From a checkpoint of a small masked image model: encoder norm layernorm, 17000 steps.
Rows from block 11 of the encoder, named by matrix and row number. Rows with one number belong to one attention dimension. Each number is 200 + 20 x the weight over its row's rms, rounded and kept within 0 to 999. All counts start at 0. After the name is the row's rms in percent of the matrix's.
# v: attention value (encoder.blocks.11.attn.v.weight, 160x160), inputs 80-159
# proj: attention output (encoder.blocks.11.attn.proj.weight, 160x160, transposed), outputs 80-159
v.112,103,198,193,202,194,166,199,208,221,189,239,188,184,205,201,205,178,170,189,155,248,192,188,201,188,210,188,188,194,228,206,185,192,195,211,189,168,177,199,219,181,221,190,220,205,215,234,182,189,198,210,186,207,199,170,198,190,205,197,175,209,203,208,213,141,209,240,207,194,221,190,189,190,202,179,203,213,213,219,206,214
proj.112,107,205,196,203,196,230,181,167,188,161,169,199,220,200,196,218,224,252,213,231,198,238,226,209,200,175,217,204,212,188,188,190,210,207,175,199,186,172,198,229,194,200,187,198,197,190,194,230,224,176,198,201,178,200,239,211,205,201,222,233,192,197,243,209,218,188,179,201,230,170,210,173,189,205,190,196,217,205,180,190,195
v.113,096,181,172,177,197,162,225,200,231,215,181,241,192,186,195,203,148,165,204,200,211,249,200,237,214,181,169,182,188,185,203,208,218,221,212,218,238,135,211,171,203,200,192,209,217,205,192,175,223,216,190,206,224,242,195,172,212,189,193,170,217,191,222,213,210,176,192,214,201,194,212,162,169,202,209,202,168,202,202,223,183
proj.113,097,239,192,203,193,207,140,195,192,194,219,195,193,200,218,186,210,262,193,202,180,170,213,157,237,202,196,209,205,215,205,225,177,184,164,184,184,239,199,227,207,201,202,196,199,194,222,201,187,204,202,197,191,185,178,231,216,197,237,228,196,198,178,185,192,195,187,195,177,181,186,212,216,184,178,184,247,194,245,199,199
v.114,105,225,186,208,183,242,222,213,175,198,222,193,230,263,213,189,189,196,243,230,202,192,202,235,215,244,201,209,173,197,214,177,197,206,203,168,180,243,199,220,156,218,204,181,203,216,185,204,183,231,210,231,182,178,213,171,187,213,201,148,201,223,195,181,241,219,196,173,226,150,178,184,201,204,219,245,183,196,212,195,205
proj.114,105,166,194,217,199,173,200,220,188,241,174,200,200,201,178,234,206,185,173,203,170,227,170,187,190,181,210,205,220,192,181,210,205,182,239,228,199,163,199,195,209,201,219,199,202,203,190,204,192,188,202,199,219,206,210,235,208,202,185,213,203,205,216,198,164,200,212,203,159,236,198,242,225,204,237,160,197,236,158,226,199
v.115,101,184,237,179,244,192,214,216,151,204,209,190,187,193,190,181,234,202,188,181,182,176,211,228,245,181,211,195,203,183,166,224,217,223,165,164,237,205,175,219,176,214,214,198,212,195,209,203,186,195,191,219,211,209,191,222,215,194,150,181,190,200,227,179,205,206,183,216,225,199,194,194,176,186,213,166,181,219,187,168,197
proj.115,097,178,201,181,200,218,205,207,229,163,192,193,218,201,200,201,179,170,205,208,185,239,211,209,182,208,188,188,190,222,212,186,191,206,228,214,190,184,201,168,234,198,267,205,200,180,220,213,187,209,169,201,193,211,206,180,164,199,219,182,214,202,195,228,224,222,234,191,201,172,203,223,200,189,229,236,191,191,191,233,201
v.116,091,185,207,199,235,160,217,174,210,213,213,197,201,210,215,184,183,201,222,201,157,171,206,201,215,188,209,254,202,202,189,192,244,227,195,212,204,197,196,205,195,243,205,197,187,141,213,190,206,192,194,193,201,245,169,198,218,229,187,218,202,195,202,213,138,221,178,189,225,210,219,215,174,188,217,207,235,194,192,200,214
proj.116,093,197,206,184,195,211,174,206,181,217,185,195,222,197,217,210,221,227,187,183,251,208,195,204,215,211,186,158,190,163,214,203,150,192,207,177,221,210,202,195,210,200,180,200,204,219,190,208,213,211,201,198,203,173,240,187,177,200,219,166,224,203,193,225,245,189,218,203,209,189,175,205,238,197,167,195,170,221,197,176,200
v.117,087,214,173,203,180,189,230,212,204,205,155,196,222,181,217,169,186,208,217,199,205,205,248,194,192,225,192,173,230,185,199,198,201,181,217,206,209,250,232,197,199,199,226,218,177,194,142,150,200,194,191,198,214,192,181,232,179,220,198,179,199,205,208,245,192,216,223,211,213,195,186,208,209,158,209,204,193,204,210,192,192
proj.117,098,174,206,170,202,212,185,199,196,183,214,200,212,201,209,240,199,196,206,217,165,188,159,222,219,192,177,239,205,188,224,208,177,199,183,215,186,163,200,230,194,198,206,201,200,206,204,236,190,205,188,200,219,202,227,152,189,199,223,219,183,214,224,169,203,172,201,199,172,200,217,196,218,200,189,174,207,191,244,195,205
v.118,099,191,210,211,235,218,184,190,157,195,186,217,218,196,196,194,207,194,191,202,159,145,205,225,175,168,218,214,167,175,218,202,206,227,219,169,207,207,196,214,202,186,219,183,246,232,197,209,205,198,172,213,178,195,231,188,202,214,167,202,196,193,195,191,226,217,189,196,234,207,219,215,178,194,229,167,187,196,219,222,201
proj.118,110,214,201,222,194,205,173,216,221,175,244,202,173,203,185,163,200,198,226,188,192,214,176,180,227,197,207,188,189,237,232,203,161,203,178,210,199,217,198,146,215,201,205,198,190,171,189,208,186,204,213,199,204,268,166,239,172,199,204,195,228,202,193,210,204,213,171,194,164,191,218,191,195,207,195,250,189,177,171,174,197
v.119,089,174,202,164,239,164,226,194,191,186,200,239,162,182,194,190,160,210,206,195,191,181,143,198,196,211,193,189,177,186,207,214,162,216,220,224,254,181,206,192,181,190,205,210,219,196,186,213,220,211,189,191,191,190,194,203,230,201,192,217,220,214,203,211,199,176,170,203,205,193,216,191,203,228,203,161,197,213,222,208,160
proj.119,088,214,200,220,198,223,188,213,214,213,209,199,201,200,195,181,195,179,222,236,175,195,262,209,276,183,218,190,211,188,212,211,229,209,150,143,193,188,199,210,204,201,216,198,194,167,207,206,209,183,250,199,194,186,168,220,199,202,234,158,226,196,210,181,198,226,202,195,162,186,215,201,209,199,185,240,212,184,217,178,200
v.120,107,177,206,196,230,237,220,223,181,221,210,212,177,181,195,196,200,167,190,216,193,205,230,244,222,209,224,238,180,175,188,182,208,201,146,214,234,209,213,197,157,195,237,193,200,165,194,170,174,230,206,193,221,166,191,194,205,204,175,223,216,203,168,191,219,202,188,178,202,171,223,212,200,214,215,207,170,231,173,189,200
proj.120,104,207,204,194,202,177,204,200,215,201,163,198,227,202,210,180,196,211,206,199,187,172,143,156,199,218,185,159,187,227,218,222,152,201,242,161,175,192,198,147,249,199,211,199,195,228,205,213,210,160,211,198,199,201,191,189,175,197,221,173,215,200,211,217,160,195,188,200,230,210,194,202,204,200,218,180,231,214,189,220,202
v.121,085,205,204,166,196,224,188,147,199,268,197,203,217,180,198,192,192,195,168,199,190,235,167,163,171,228,196,193,204,203,181,209,175,190,196,201,217,156,214,190,223,220,195,207,210,171,223,174,196,183,214,198,205,208,191,184,212,210,206,213,237,189,228,213,202,187,194,176,187,196,213,188,206,192,195,211,233,195,186,211,183
proj.121,089,193,188,214,194,165,222,195,211,181,175,194,188,200,210,208,217,224,234,194,207,197,268,212,218,239,185,203,205,204,217,190,207,208,205,204,231,204,197,184,165,197,182,198,203,258,173,212,213,225,186,194,179,175,201,190,233,194,207,149,180,191,203,186,183,213,202,200,209,203,184,149,188,213,207,160,202,206,227,198,198
v.122,090,167,216,185,188,185,201,202,209,174,211,180,178,176,220,195,234,222,252,184,192,185,181,191,201,203,218,219,197,204,256,203,153,231,212,209,205,183,227,249,197,197,229,176,221,202,184,208,180,205,191,211,192,213,198,225,212,202,207,237,193,226,235,198,199,210,195,214,181,222,191,191,211,215,197,170,176,233,190,183,226
proj.122,093,206,204,215,199,204,201,191,184,243,169,200,221,200,206,195,176,198,158,215,243,212,222,208,212,212,239,194,204,192,130,206,251,182,178,187,179,208,197,175,203,200,177,197,192,192,188,224,216,182,221,203,194,133,182,184,203,195,190,216,215,200,180,216,188,188,170,203,190,175,204,205,231,203,203,260,259,169,205,202,196
v.123,099,209,202,190,178,226,201,208,227,187,195,231,208,195,218,157,192,191,191,166,210,190,195,213,181,218,178,191,182,229,220,154,188,207,219,237,184,190,216,193,251,208,187,225,198,178,188,216,178,217,198,202,159,193,179,206,203,213,218,226,199,208,165,203,221,199,202,219,199,182,213,232,195,192,205,221,238,208,223,216,193
proj.123,100,199,201,192,202,150,183,183,214,247,188,205,207,202,197,226,184,249,206,254,199,189,192,162,221,218,202,210,209,178,224,202,190,196,215,193,208,212,204,204,177,203,209,202,205,217,206,159,195,179,211,205,241,178,220,218,191,202,186,181,191,209,191,193,156,207,160,200,187,184,194,166,218,211,181,195,206,167,216,153,205
v.124,092,199,195,173,193,224,210,188,238,213,200,175,211,175,234,184,220,229,215,189,202,195,206,208,217,171,205,214,189,179,170,246,173,195,217,198,161,200,241,211,206,209,204,192,199,182,201,226,167,170,185,230,207,233,202,198,226,210,228,182,189,189,229,180,196,201,221,174,200,192,193,191,208,197,214,194,200,209,190,202,217
proj.124,099,200,201,233,205,210,198,195,153,218,199,199,211,197,158,210,199,159,180,217,233,194,191,186,182,217,212,175,194,219,189,199,212,197,200,197,202,235,201,182,207,195,187,197,201,180,185,195,202,252,148,196,193,221,194,194,189,194,174,208,202,202,195,226,214,251,172,209,203,195,188,194,189,206,233,235,196,167,234,189,200
v.125,104,182,194,210,173,182,160,199,201,214,201,196,206,172,207,204,212,193,167,194,186,218,212,222,194,190,180,214,212,217,237,183,212,199,230,206,221,195,213,186,206,218,228,191,186,183,217,172,195,184,214,202,224,203,224,228,192,202,225,228,187,208,228,214,208,223,200,188,207,266,196,187,201,197,188,193,204,209,186,232,231
proj.125,103,204,192,202,200,219,190,173,226,171,204,196,224,199,213,192,213,225,202,172,219,205,220,168,220,218,194,206,222,228,176,204,159,204,201,209,181,199,198,183,185,198,195,198,195,227,224,202,250,198,206,199,200,155,214,187,208,201,175,171,210,196,155,202,174,184,206,199,174,183,237,190,205,198,166,190,221,215,221,176,200
v.126,106,198,206,188,187,233,188,224,221,200,238,209,228,179,216,175,194,185,241,184,206,164,237,207,188,190,190,237,229,166,191,175,201,200,196,188,202,218,215,219,209,202,232,201,187,223,204,203,192,203,214,214,187,183,164,183,149,218,183,221,192,186,171,201,186,208,214,178,206,181,166,215,210,195,201,184,178,209,176,186,235
proj.126,107,168,192,196,201,162,197,177,144,204,196,194,177,198,187,215,222,199,191,210,227,228,153,199,180,203,213,196,192,194,217,191,200,188,203,216,184,171,197,170,205,197,171,197,198,174,180,226,178,178,197,195,231,252,250,204,183,197,203,189,198,202,233,204,205,204,202,198,220,170,235,220,217,209,229,260,202,185,221,217,196
v.127,110,207,200,203,174,182,186,212,193,226,191,195,205,221,196,189,180,178,245,213,166,191,188,192,229,196,187,199,197,213,176,219,218,231,253,225,184,229,165,178,178,210,242,208,191,195,186,197,210,149,237,211,218,193,202,201,201,185,239,231,191,222,191,192,207,209,186,192,191,209,188,224,194,203,183,228,183,192,224,177,198
proj.127,111,209,200,172,203,226,182,236,192,242,229,198,204,199,226,181,194,207,175,194,197,179,186,219,199,222,219,210,173,162,202,200,176,195,176,210,225,174,200,179,187,200,181,199,200,223,201,196,246,239,179,200,213,231,207,198,198,198,198,189,246,200,183,157,221,215,201,211,157,251,202,180,206,202,209,213,197,186,209,211,199
v.128,093,202,175,209,177,220,146,188,198,187,180,182,181,158,199,215,198,204,182,214,177,172,201,201,211,198,223,196,217,170,177,182,212,186,137,166,214,220,202,205,191,172,207,182,220,193,171,205,202,191,195,180,180,244,207,171,182,201,228,223,197,169,203,211,204,217,214,188,200,211,186,217,169,203,207,189,201,200,222,186,236
proj.128,083,200,207,213,199,198,235,192,193,204,253,202,214,202,196,190,222,237,219,217,220,239,188,202,174,218,171,203,168,224,194,207,227,224,233,235,178,191,203,216,183,199,182,203,194,184,200,220,238,247,199,200,185,231,185,240,206,204,186,183,165,200,198,176,203,208,167,202,221,190,225,172,188,185,185,233,177,194,199,222,203
v.129,109,167,208,205,193,163,149,218,219,196,161,184,181,234,183,219,207,200,176,242,161,225,175,194,181,194,218,183,232,182,201,193,213,198,201,185,172,243,189,216,180,195,241,213,222,186,145,219,203,226,203,222,178,227,196,183,192,191,182,246,198,197,177,230,209,210,219,193,157,169,168,195,196,219,188,207,172,224,198,213,201
proj.129,109,235,206,178,204,225,239,166,158,196,240,201,211,198,215,183,212,202,229,157,230,213,225,249,201,190,222,201,156,190,175,166,224,196,193,200,222,166,197,196,224,199,149,200,199,171,218,194,228,208,208,197,214,191,236,184,197,204,201,163,185,200,210,171,212,214,202,200,234,209,199,179,174,196,174,188,206,181,212,193,198
v.130,098,184,172,221,191,167,232,210,189,197,204,201,157,207,211,222,211,199,180,216,217,215,214,218,208,236,192,175,187,203,216,203,191,213,172,182,175,208,203,188,186,211,205,189,235,164,226,176,242,195,201,216,217,218,190,194,209,208,208,203,196,202,216,199,190,214,217,210,221,229,210,178,200,191,210,208,215,228,204,162,194
proj.130,100,188,205,202,197,226,147,176,215,186,214,198,246,200,199,187,204,200,204,193,187,179,194,195,219,151,208,206,199,200,179,216,203,182,211,223,204,233,199,196,224,202,180,199,189,234,194,195,173,196,185,198,168,243,228,224,218,202,202,207,198,198,208,235,192,164,180,204,179,164,179,216,215,200,198,188,165,176,175,225,196
v.131,107,203,213,178,211,226,180,198,227,223,234,187,185,170,220,222,209,213,216,190,192,137,202,198,192,204,198,199,187,186,218,187,195,195,198,213,206,208,208,195,152,197,200,172,194,177,187,175,188,202,192,204,187,208,252,239,208,202,215,211,169,185,179,230,174,207,175,222,230,197,225,206,187,179,190,211,188,182,205,189,226
proj.131,108,230,198,214,202,190,211,205,207,194,168,201,195,201,181,182,194,181,207,199,232,244,212,181,213,204,178,186,212,238,184,237,205,195,190,185,202,209,200,176,199,198,225,199,200,213,224,214,216,158,202,201,209,156,148,132,185,198,195,179,188,205,223,185,202,205,223,203,192,214,187,207,202,193,202,161,220,218,218,237,204
v.132,110,194,214,199,204,189,160,198,196,202,226,192,232,197,191,196,174,195,178,228,176,224,171,173,195,158,222,213,198,201,216,203,213,176,256,198,182,172,224,200,201,172,196,207,222,218,180,227,195,241,209,185,192,172,178,217,183,188,243,210,198,182,156,208,211,198,201,202,206,223,178,207,187,229,212,242,193,197,220,158,195
proj.132,107,218,198,196,202,206,248,188,191,172,168,195,187,199,188,247,207,221,209,172,233,194,197,229,199,237,204,168,180,181,167,183,204,192,148,192,210,244,200,243,169,199,192,200,195,206,198,209,196,186,211,201,185,169,223,196,168,196,163,189,208,203,228,211,233,184,206,206,176,179,235,220,196,210,201,172,235,225,165,221,200
v.133,101,204,184,211,203,210,223,223,223,173,195,205,205,167,190,219,199,208,200,204,238,182,189,187,201,193,194,207,212,168,231,195,217,163,156,140,205,221,254,233,190,212,197,197,174,176,201,218,214,209,200,207,184,207,202,208,204,221,179,249,210,202,215,215,181,164,189,200,199,189,174,217,182,225,221,164,179,179,166,172,193
proj.133,097,174,196,174,195,205,172,168,185,189,223,190,186,197,213,197,200,218,208,201,165,234,237,225,192,196,211,203,193,215,143,242,195,233,239,253,199,178,196,148,195,199,204,197,194,224,223,171,168,203,216,194,203,166,197,202,196,197,191,153,198,186,195,204,181,227,209,204,203,206,211,208,206,189,190,247,204,236,262,251,203
v.134,111,223,204,197,213,202,175,205,175,171,235,210,202,237,188,185,214,178,192,202,251,206,192,177,179,187,198,166,202,192,176,217,215,210,243,205,150,196,206,206,208,190,204,178,200,189,191,197,182,211,199,221,193,157,208,158,215,207,213,220,197,186,169,212,187,204,157,186,204,161,184,221,224,226,185,249,206,167,217,190,170
proj.134,107,212,199,179,198,161,207,180,225,213,178,201,227,200,194,179,198,203,230,180,168,211,208,218,192,227,181,237,167,208,196,180,215,183,135,182,203,242,200,198,153,195,209,196,200,200,186,211,216,210,200,196,228,193,204,212,183,198,186,188,203,196,203,201,202,189,230,205,225,232,221,219,200,195,182,130,211,245,178,202,199
v.135,112,169,221,198,211,181,226,186,202,202,216,193,224,182,226,219,211,227,155,168,189,232,210,226,222,191,173,187,187,195,183,184,195,174,185,178,207,241,228,234,208,183,238,215,188,209,188,158,199,196,200,176,198,242,206,167,213,209,237,220,203,192,230,221,200,168,264,198,200,201,184,190,213,186,217,185,228,200,194,187,181
proj.135,106,226,201,188,197,226,206,173,231,210,218,205,166,199,176,208,190,204,265,192,185,159,156,191,202,237,219,218,189,207,213,230,196,226,173,203,172,178,199,182,225,200,165,196,193,200,260,218,204,215,226,202,180,175,181,233,195,199,133,149,192,197,190,169,192,218,160,209,184,191,218,194,182,194,204,204,145,186,199,199,208
v.136,110,189,196,206,205,206,190,208,207,217,205,208,226,216,195,182,193,211,215,219,199,217,218,225,194,177,209,211,185,166,183,213,238,164,207,178,186,240,209,165,231,217,200,205,207,200,168,226,209,193,202,187,181,229,192,175,226,220,217,238,197,201,191,206,193,169,195,218,234,222,233,225,211,191,205,176,204,152,192,168,197
proj.136,105,206,199,218,201,212,205,191,191,178,205,201,222,200,190,176,217,175,186,175,212,161,171,190,236,215,192,188,192,226,220,170,157,210,175,213,205,148,200,252,163,200,182,201,204,228,194,191,225,242,178,203,217,222,178,234,152,203,162,171,207,205,215,234,211,201,204,188,175,181,170,193,223,206,200,204,178,247,205,211,199
v.137,098,224,189,171,219,232,212,187,195,191,175,237,225,240,200,175,167,194,182,182,216,212,193,191,200,195,176,222,197,181,207,182,169,194,231,189,180,210,219,195,222,177,205,216,188,235,184,210,217,219,231,188,220,222,190,188,186,184,222,196,208,213,243,162,187,220,167,187,180,213,202,180,224,204,191,202,206,195,176,201,173
proj.137,104,192,200,237,198,145,201,234,214,203,212,201,175,200,210,212,199,216,213,216,166,212,183,211,210,194,206,188,207,193,195,205,229,203,167,193,245,190,203,194,190,198,209,197,208,151,200,166,180,201,188,200,171,181,220,204,241,198,193,196,206,205,163,238,193,170,210,207,230,183,207,202,190,209,225,198,180,205,215,175,198
v.138,100,229,196,214,189,229,171,184,228,187,165,187,212,222,189,175,195,174,206,187,164,215,192,237,217,189,187,188,209,227,208,208,198,198,242,202,191,223,177,278,177,204,197,197,192,210,184,203,196,225,186,202,214,215,183,184,212,214,175,183,238,215,218,204,175,226,196,167,205,224,188,205,193,170,200,218,251,198,205,158,188
proj.138,098,172,197,189,195,197,217,199,223,199,241,201,229,198,199,211,219,234,193,195,221,200,199,195,164,188,208,196,204,156,214,187,209,229,157,210,225,191,201,161,209,197,206,201,200,238,209,216,204,209,184,203,168,209,211,192,198,197,225,220,229,202,191,176,230,175,187,198,214,172,191,164,228,220,218,169,167,219,183,252,194
v.139,110,204,209,206,206,216,166,184,171,205,194,193,182,171,184,218,225,210,236,189,188,186,196,166,231,145,179,192,179,203,208,172,231,205,204,183,245,237,194,203,203,191,216,203,222,213,197,186,171,197,198,191,215,195,202,204,204,200,237,212,196,188,146,215,189,207,175,165,271,236,195,222,190,199,199,233,167,194,204,207,221
proj.139,106,183,200,201,198,168,193,210,186,196,234,201,213,198,189,193,206,173,213,236,204,188,203,228,168,236,190,194,203,192,181,222,161,174,165,202,182,163,202,199,208,199,190,199,206,175,213,239,230,228,204,204,215,253,206,185,185,200,178,171,218,201,282,200,242,170,217,209,167,174,207,206,201,195,183,196,221,208,191,182,202
v.140,103,175,201,207,203,223,201,171,211,200,196,168,213,173,213,187,193,156,193,190,182,209,224,182,190,177,199,179,179,204,222,184,209,183,186,219,191,186,241,225,210,207,168,203,208,204,213,235,212,191,223,203,163,183,224,215,199,183,197,215,193,196,252,207,175,193,178,217,216,219,228,179,180,215,185,202,202,211,206,166,191
proj.140,106,221,200,198,195,190,189,217,160,203,201,198,201,200,183,233,198,235,206,241,235,205,167,213,225,220,221,215,204,176,163,231,183,198,181,185,179,206,201,212,166,200,228,199,203,224,179,178,165,222,205,199,222,199,187,176,169,199,201,169,217,203,201,222,227,163,225,197,202,191,181,239,228,203,244,222,204,195,188,250,201
v.141,106,215,196,203,206,174,238,183,172,188,199,202,215,234,197,211,192,208,224,188,218,207,199,209,159,209,198,204,168,222,176,195,232,222,194,207,171,183,206,241,222,212,240,192,178,219,165,220,167,224,212,212,209,234,179,225,188,197,206,191,195,181,191,198,203,175,164,202,188,173,180,170,178,220,182,200,192,199,188,200,205
proj.141,097,193,198,197,202,202,194,253,204,218,223,203,200,200,195,234,182,189,180,192,154,206,189,208,211,184,200,207,204,161,207,186,180,174,162,180,225,247,201,192,213,200,151,200,199,171,184,193,195,199,186,199,225,206,207,174,210,201,195,205,222,197,180,198,191,222,229,205,217,221,201,223,191,203,219,188,218,237,181,179,199
v.142,096,217,218,219,186,210,218,191,218,228,185,210,225,189,175,206,235,204,185,221,206,193,219,201,213,224,202,169,219,167,180,172,226,191,215,185,222,199,199,193,216,169,202,197,193,222,233,202,132,217,202,196,187,188,245,154,236,167,229,207,193,190,193,187,199,198,180,150,183,193,196,207,207,175,235,167,200,206,203,204,192
proj.142,091,211,200,175,196,200,180,212,182,235,224,201,182,201,216,198,174,217,203,197,201,190,144,184,200,199,181,226,183,246,209,230,179,182,185,203,166,195,200,169,159,197,205,200,188,217,187,232,270,205,206,203,218,195,168,240,190,197,161,192,209,207,207,189,192,210,185,199,216,216,226,197,202,207,198,179,199,189,228,191,201
v.143,095,233,195,198,177,156,174,214,195,184,166,206,200,188,143,205,193,191,177,205,179,175,201,169,233,180,225,184,216,180,229,193,217,186,206,177,191,208,209,178,228,191,202,191,192,215,206,211,238,213,190,193,224,257,168,225,179,195,200,194,217,191,187,177,208,194,197,200,222,258,199,203,196,200,205,189,192,216,181,189,200
proj.143,095,209,197,201,200,203,235,203,209,212,226,199,184,201,249,191,218,224,189,196,207,249,170,207,210,201,219,188,172,214,165,221,185,173,213,198,197,194,202,190,200,200,207,200,206,196,191,174,207,215,194,198,153,207,220,186,183,198,206,201,188,200,220,211,193,226,218,202,170,180,193,195,207,200,200,206,222,183,225,198,201
v.144,093,183,206,234,200,195,197,171,186,201,196,235,244,216,226,188,188,174,214,190,197,186,211,208,214,206,217,195,233,185,182,228,188,214,216,243,180,250,200,182,237,179,209,202,167,181,186,199,199,249,196,163,185,222,208,191,229,182,178,195,195,196,210,184,179,201,193,189,212,193,196,193,213,196,234,210,235,211,227,188,173
proj.144,098,231,202,173,205,192,231,212,224,187,206,197,183,199,194,219,192,235,213,209,236,230,192,174,195,194,210,187,161,215,201,187,211,208,184,156,204,160,199,207,151,199,182,202,212,231,187,166,220,148,232,201,199,195,182,183,164,203,238,205,202,201,180,208,204,225,198,206,195,208,161,174,210,206,174,165,185,182,158,195,201
v.145,099,194,197,251,213,228,188,189,194,227,209,187,190,201,213,176,208,217,208,203,178,172,175,241,158,201,184,220,182,176,182,228,232,222,208,209,163,214,180,217,195,217,195,182,204,228,176,215,192,218,164,168,199,196,172,236,180,197,221,199,196,198,179,171,196,194,220,214,195,175,169,194,181,208,189,197,162,205,197,166,210
proj.145,092,216,205,187,196,177,193,228,207,181,200,199,224,198,199,199,202,195,187,193,215,222,249,158,179,193,216,180,260,191,234,158,176,203,190,168,230,189,203,202,170,200,175,200,200,205,206,198,213,166,244,205,182,194,238,188,206,195,167,194,188,198,220,254,171,197,218,198,226,218,208,203,168,196,190,192,197,189,186,229,203
v.146,107,219,190,229,154,215,237,187,206,172,211,186,184,206,188,184,219,198,212,157,203,249,174,192,221,223,202,164,199,223,184,164,212,228,195,213,208,216,192,181,227,222,187,190,202,210,184,191,206,239,182,180,222,226,158,216,179,200,228,169,202,184,185,209,178,200,221,193,194,183,162,191,190,191,167,231,211,210,194,223,202
proj.146,109,200,194,166,197,155,169,193,194,214,227,199,214,200,206,216,187,189,224,233,208,158,236,196,169,160,203,246,187,152,199,219,175,202,204,173,210,191,200,230,184,197,209,201,204,187,193,170,185,170,217,196,177,210,245,216,200,204,147,216,247,199,208,182,225,207,204,194,216,217,205,215,202,207,230,183,166,211,184,172,197
v.147,106,217,199,192,216,190,205,165,198,165,195,216,193,208,181,219,204,181,203,220,206,205,221,179,203,200,173,203,197,202,193,173,214,172,205,165,193,204,204,195,176,180,202,198,172,212,182,201,232,189,182,196,259,168,250,170,169,214,217,186,209,227,216,224,216,206,207,185,235,173,228,233,211,219,169,222,187,198,184,166,145
proj.147,110,191,204,224,199,192,224,217,179,243,231,200,202,200,193,190,193,201,218,192,202,213,185,230,214,203,195,201,184,219,186,197,182,215,177,187,202,204,200,239,192,199,202,200,203,175,192,224,185,206,221,201,173,236,175,204,249,202,189,200,172,194,212,232,212,173,193,206,193,229,166,175,185,183,219,147,208,175,199,198,200
v.148,104,195,200,228,192,193,183,204,159,236,187,185,180,189,175,209,251,204,214,235,186,206,205,196,176,192,176,215,225,212,195,212,226,219,199,161,214,200,172,217,230,225,214,212,197,170,216,177,168,222,211,242,187,154,232,170,195,197,209,215,166,181,167,201,217,185,226,199,196,205,168,220,200,187,225,198,202,240,201,173,205
proj.148,103,187,191,164,200,223,208,197,212,178,190,200,223,202,230,204,180,197,181,192,191,192,237,191,211,219,219,166,181,187,182,192,207,189,227,229,183,185,198,186,130,196,176,200,211,207,170,228,211,181,218,197,206,185,169,206,197,199,195,212,219,199,230,214,209,235,213,196,182,181,211,182,203,192,208,192,231,154,172,250,196
v.149,097,191,202,197,210,201,181,213,155,212,171,179,176,205,206,200,182,225,195,221,178,212,212,200,194,171,204,227,193,216,161,168,231,218,217,189,216,216,213,246,179,180,226,187,214,202,208,180,162,248,200,200,179,207,191,201,215,209,209,204,213,171,195,170,243,218,184,197,219,151,181,192,196,207,207,227,164,178,198,248,184
proj.149,090,217,196,221,201,176,196,207,226,193,244,205,190,200,215,223,213,206,199,177,193,216,180,200,177,239,226,184,187,180,224,232,191,180,178,197,178,219,202,169,251,201,210,205,206,176,213,244,224,194,192,197,230,204,195,193,186,205,181,200,213,207,187,213,170,194,158,201,189,243,223,196,177,205,198,201,218,219,202,141,195
v.150,101,202,189,215,181,241,178,198,186,184,182,207,191,207,224,207,167,212,177,211,186,192,224,165,181,231,201,210,169,191,221,179,208,216,214,228,199,206,200,150,184,203,182,206,210,221,183,183,223,186,183,189,204,206,180,199,210,218,245,204,176,192,233,190,152,186,193,170,191,196,236,193,205,162,208,218,222,190,202,192,171
proj.150,103,204,191,198,197,149,239,216,211,220,207,197,198,200,188,218,211,227,210,196,223,216,176,219,226,186,238,167,223,198,227,213,185,177,203,149,220,188,199,219,207,197,255,198,201,178,170,195,193,170,214,200,213,229,250,217,209,196,199,179,216,192,192,188,235,184,195,203,198,176,171,201,222,198,209,175,177,192,221,173,198
v.151,104,228,182,245,201,200,243,206,208,183,193,190,206,217,187,178,191,220,213,235,209,194,159,203,183,199,205,218,216,206,220,174,177,212,243,215,232,225,164,179,195,195,216,221,192,222,182,202,173,204,188,193,216,148,202,186,209,203,256,195,201,209,203,176,179,171,175,220,181,230,211,240,207,177,204,198,218,199,212,155,197
proj.151,102,182,202,210,197,202,145,168,199,222,188,204,189,200,193,228,199,189,243,193,203,217,227,234,193,189,190,157,197,183,203,222,239,206,187,204,181,179,202,219,153,205,197,199,200,197,201,211,236,181,206,200,209,210,222,204,213,200,157,203,208,208,204,227,238,207,210,210,218,160,190,176,202,205,241,184,203,187,168,247,201
v.152,112,202,195,192,196,185,213,198,233,212,202,209,228,248,212,176,250,205,241,203,156,210,176,205,231,175,206,219,183,195,213,208,226,216,199,225,180,219,181,196,229,208,178,193,180,170,221,236,211,216,215,205,210,228,237,179,205,171,217,199,213,196,223,206,174,182,172,191,206,212,176,209,225,208,202,203,182,182,171,202,224
proj.152,109,194,206,188,201,213,195,185,135,208,221,203,194,201,200,193,189,180,211,191,212,196,233,191,186,199,199,180,223,200,193,196,132,205,176,186,226,172,197,210,162,204,241,201,206,188,192,165,212,166,175,199,202,207,165,189,195,202,184,221,205,197,177,222,230,192,236,208,227,187,218,194,202,199,162,190,214,209,213,205,198
v.153,109,225,218,175,186,189,200,173,214,172,166,203,164,195,235,194,217,175,191,180,201,177,157,203,193,182,201,200,164,207,210,214,179,186,212,202,207,158,209,206,202,192,187,215,217,200,237,191,210,178,194,192,204,237,190,202,197,183,229,197,227,198,230,177,172,212,260,179,182,173,186,172,196,195,206,204,204,176,202,171,219
proj.153,105,184,188,215,197,204,208,206,184,237,254,201,243,200,200,197,208,218,208,207,182,198,219,161,238,215,202,190,233,198,212,202,196,191,166,189,177,220,200,172,213,197,223,197,191,208,185,174,178,230,215,201,200,216,225,211,245,197,202,189,213,196,179,216,213,166,132,198,211,236,214,213,173,196,172,176,220,208,202,213,194
v.154,098,222,190,202,189,174,204,187,200,169,235,201,181,179,163,194,212,215,220,147,215,175,225,207,209,187,173,167,186,225,176,210,216,207,201,190,182,212,170,171,241,234,201,222,170,187,219,182,235,173,214,183,207,219,195,203,192,203,200,188,208,190,219,194,164,200,177,216,223,227,194,169,214,197,186,181,203,192,171,189,221
proj.154,100,178,201,190,206,211,198,224,203,234,167,197,199,202,222,176,199,178,156,226,173,204,158,193,173,223,194,229,204,161,244,193,204,215,187,186,215,169,199,209,187,203,205,202,207,212,190,190,190,209,189,199,182,241,187,215,219,199,204,200,186,203,198,189,207,176,221,197,184,200,204,234,204,193,198,212,198,208,243,229,202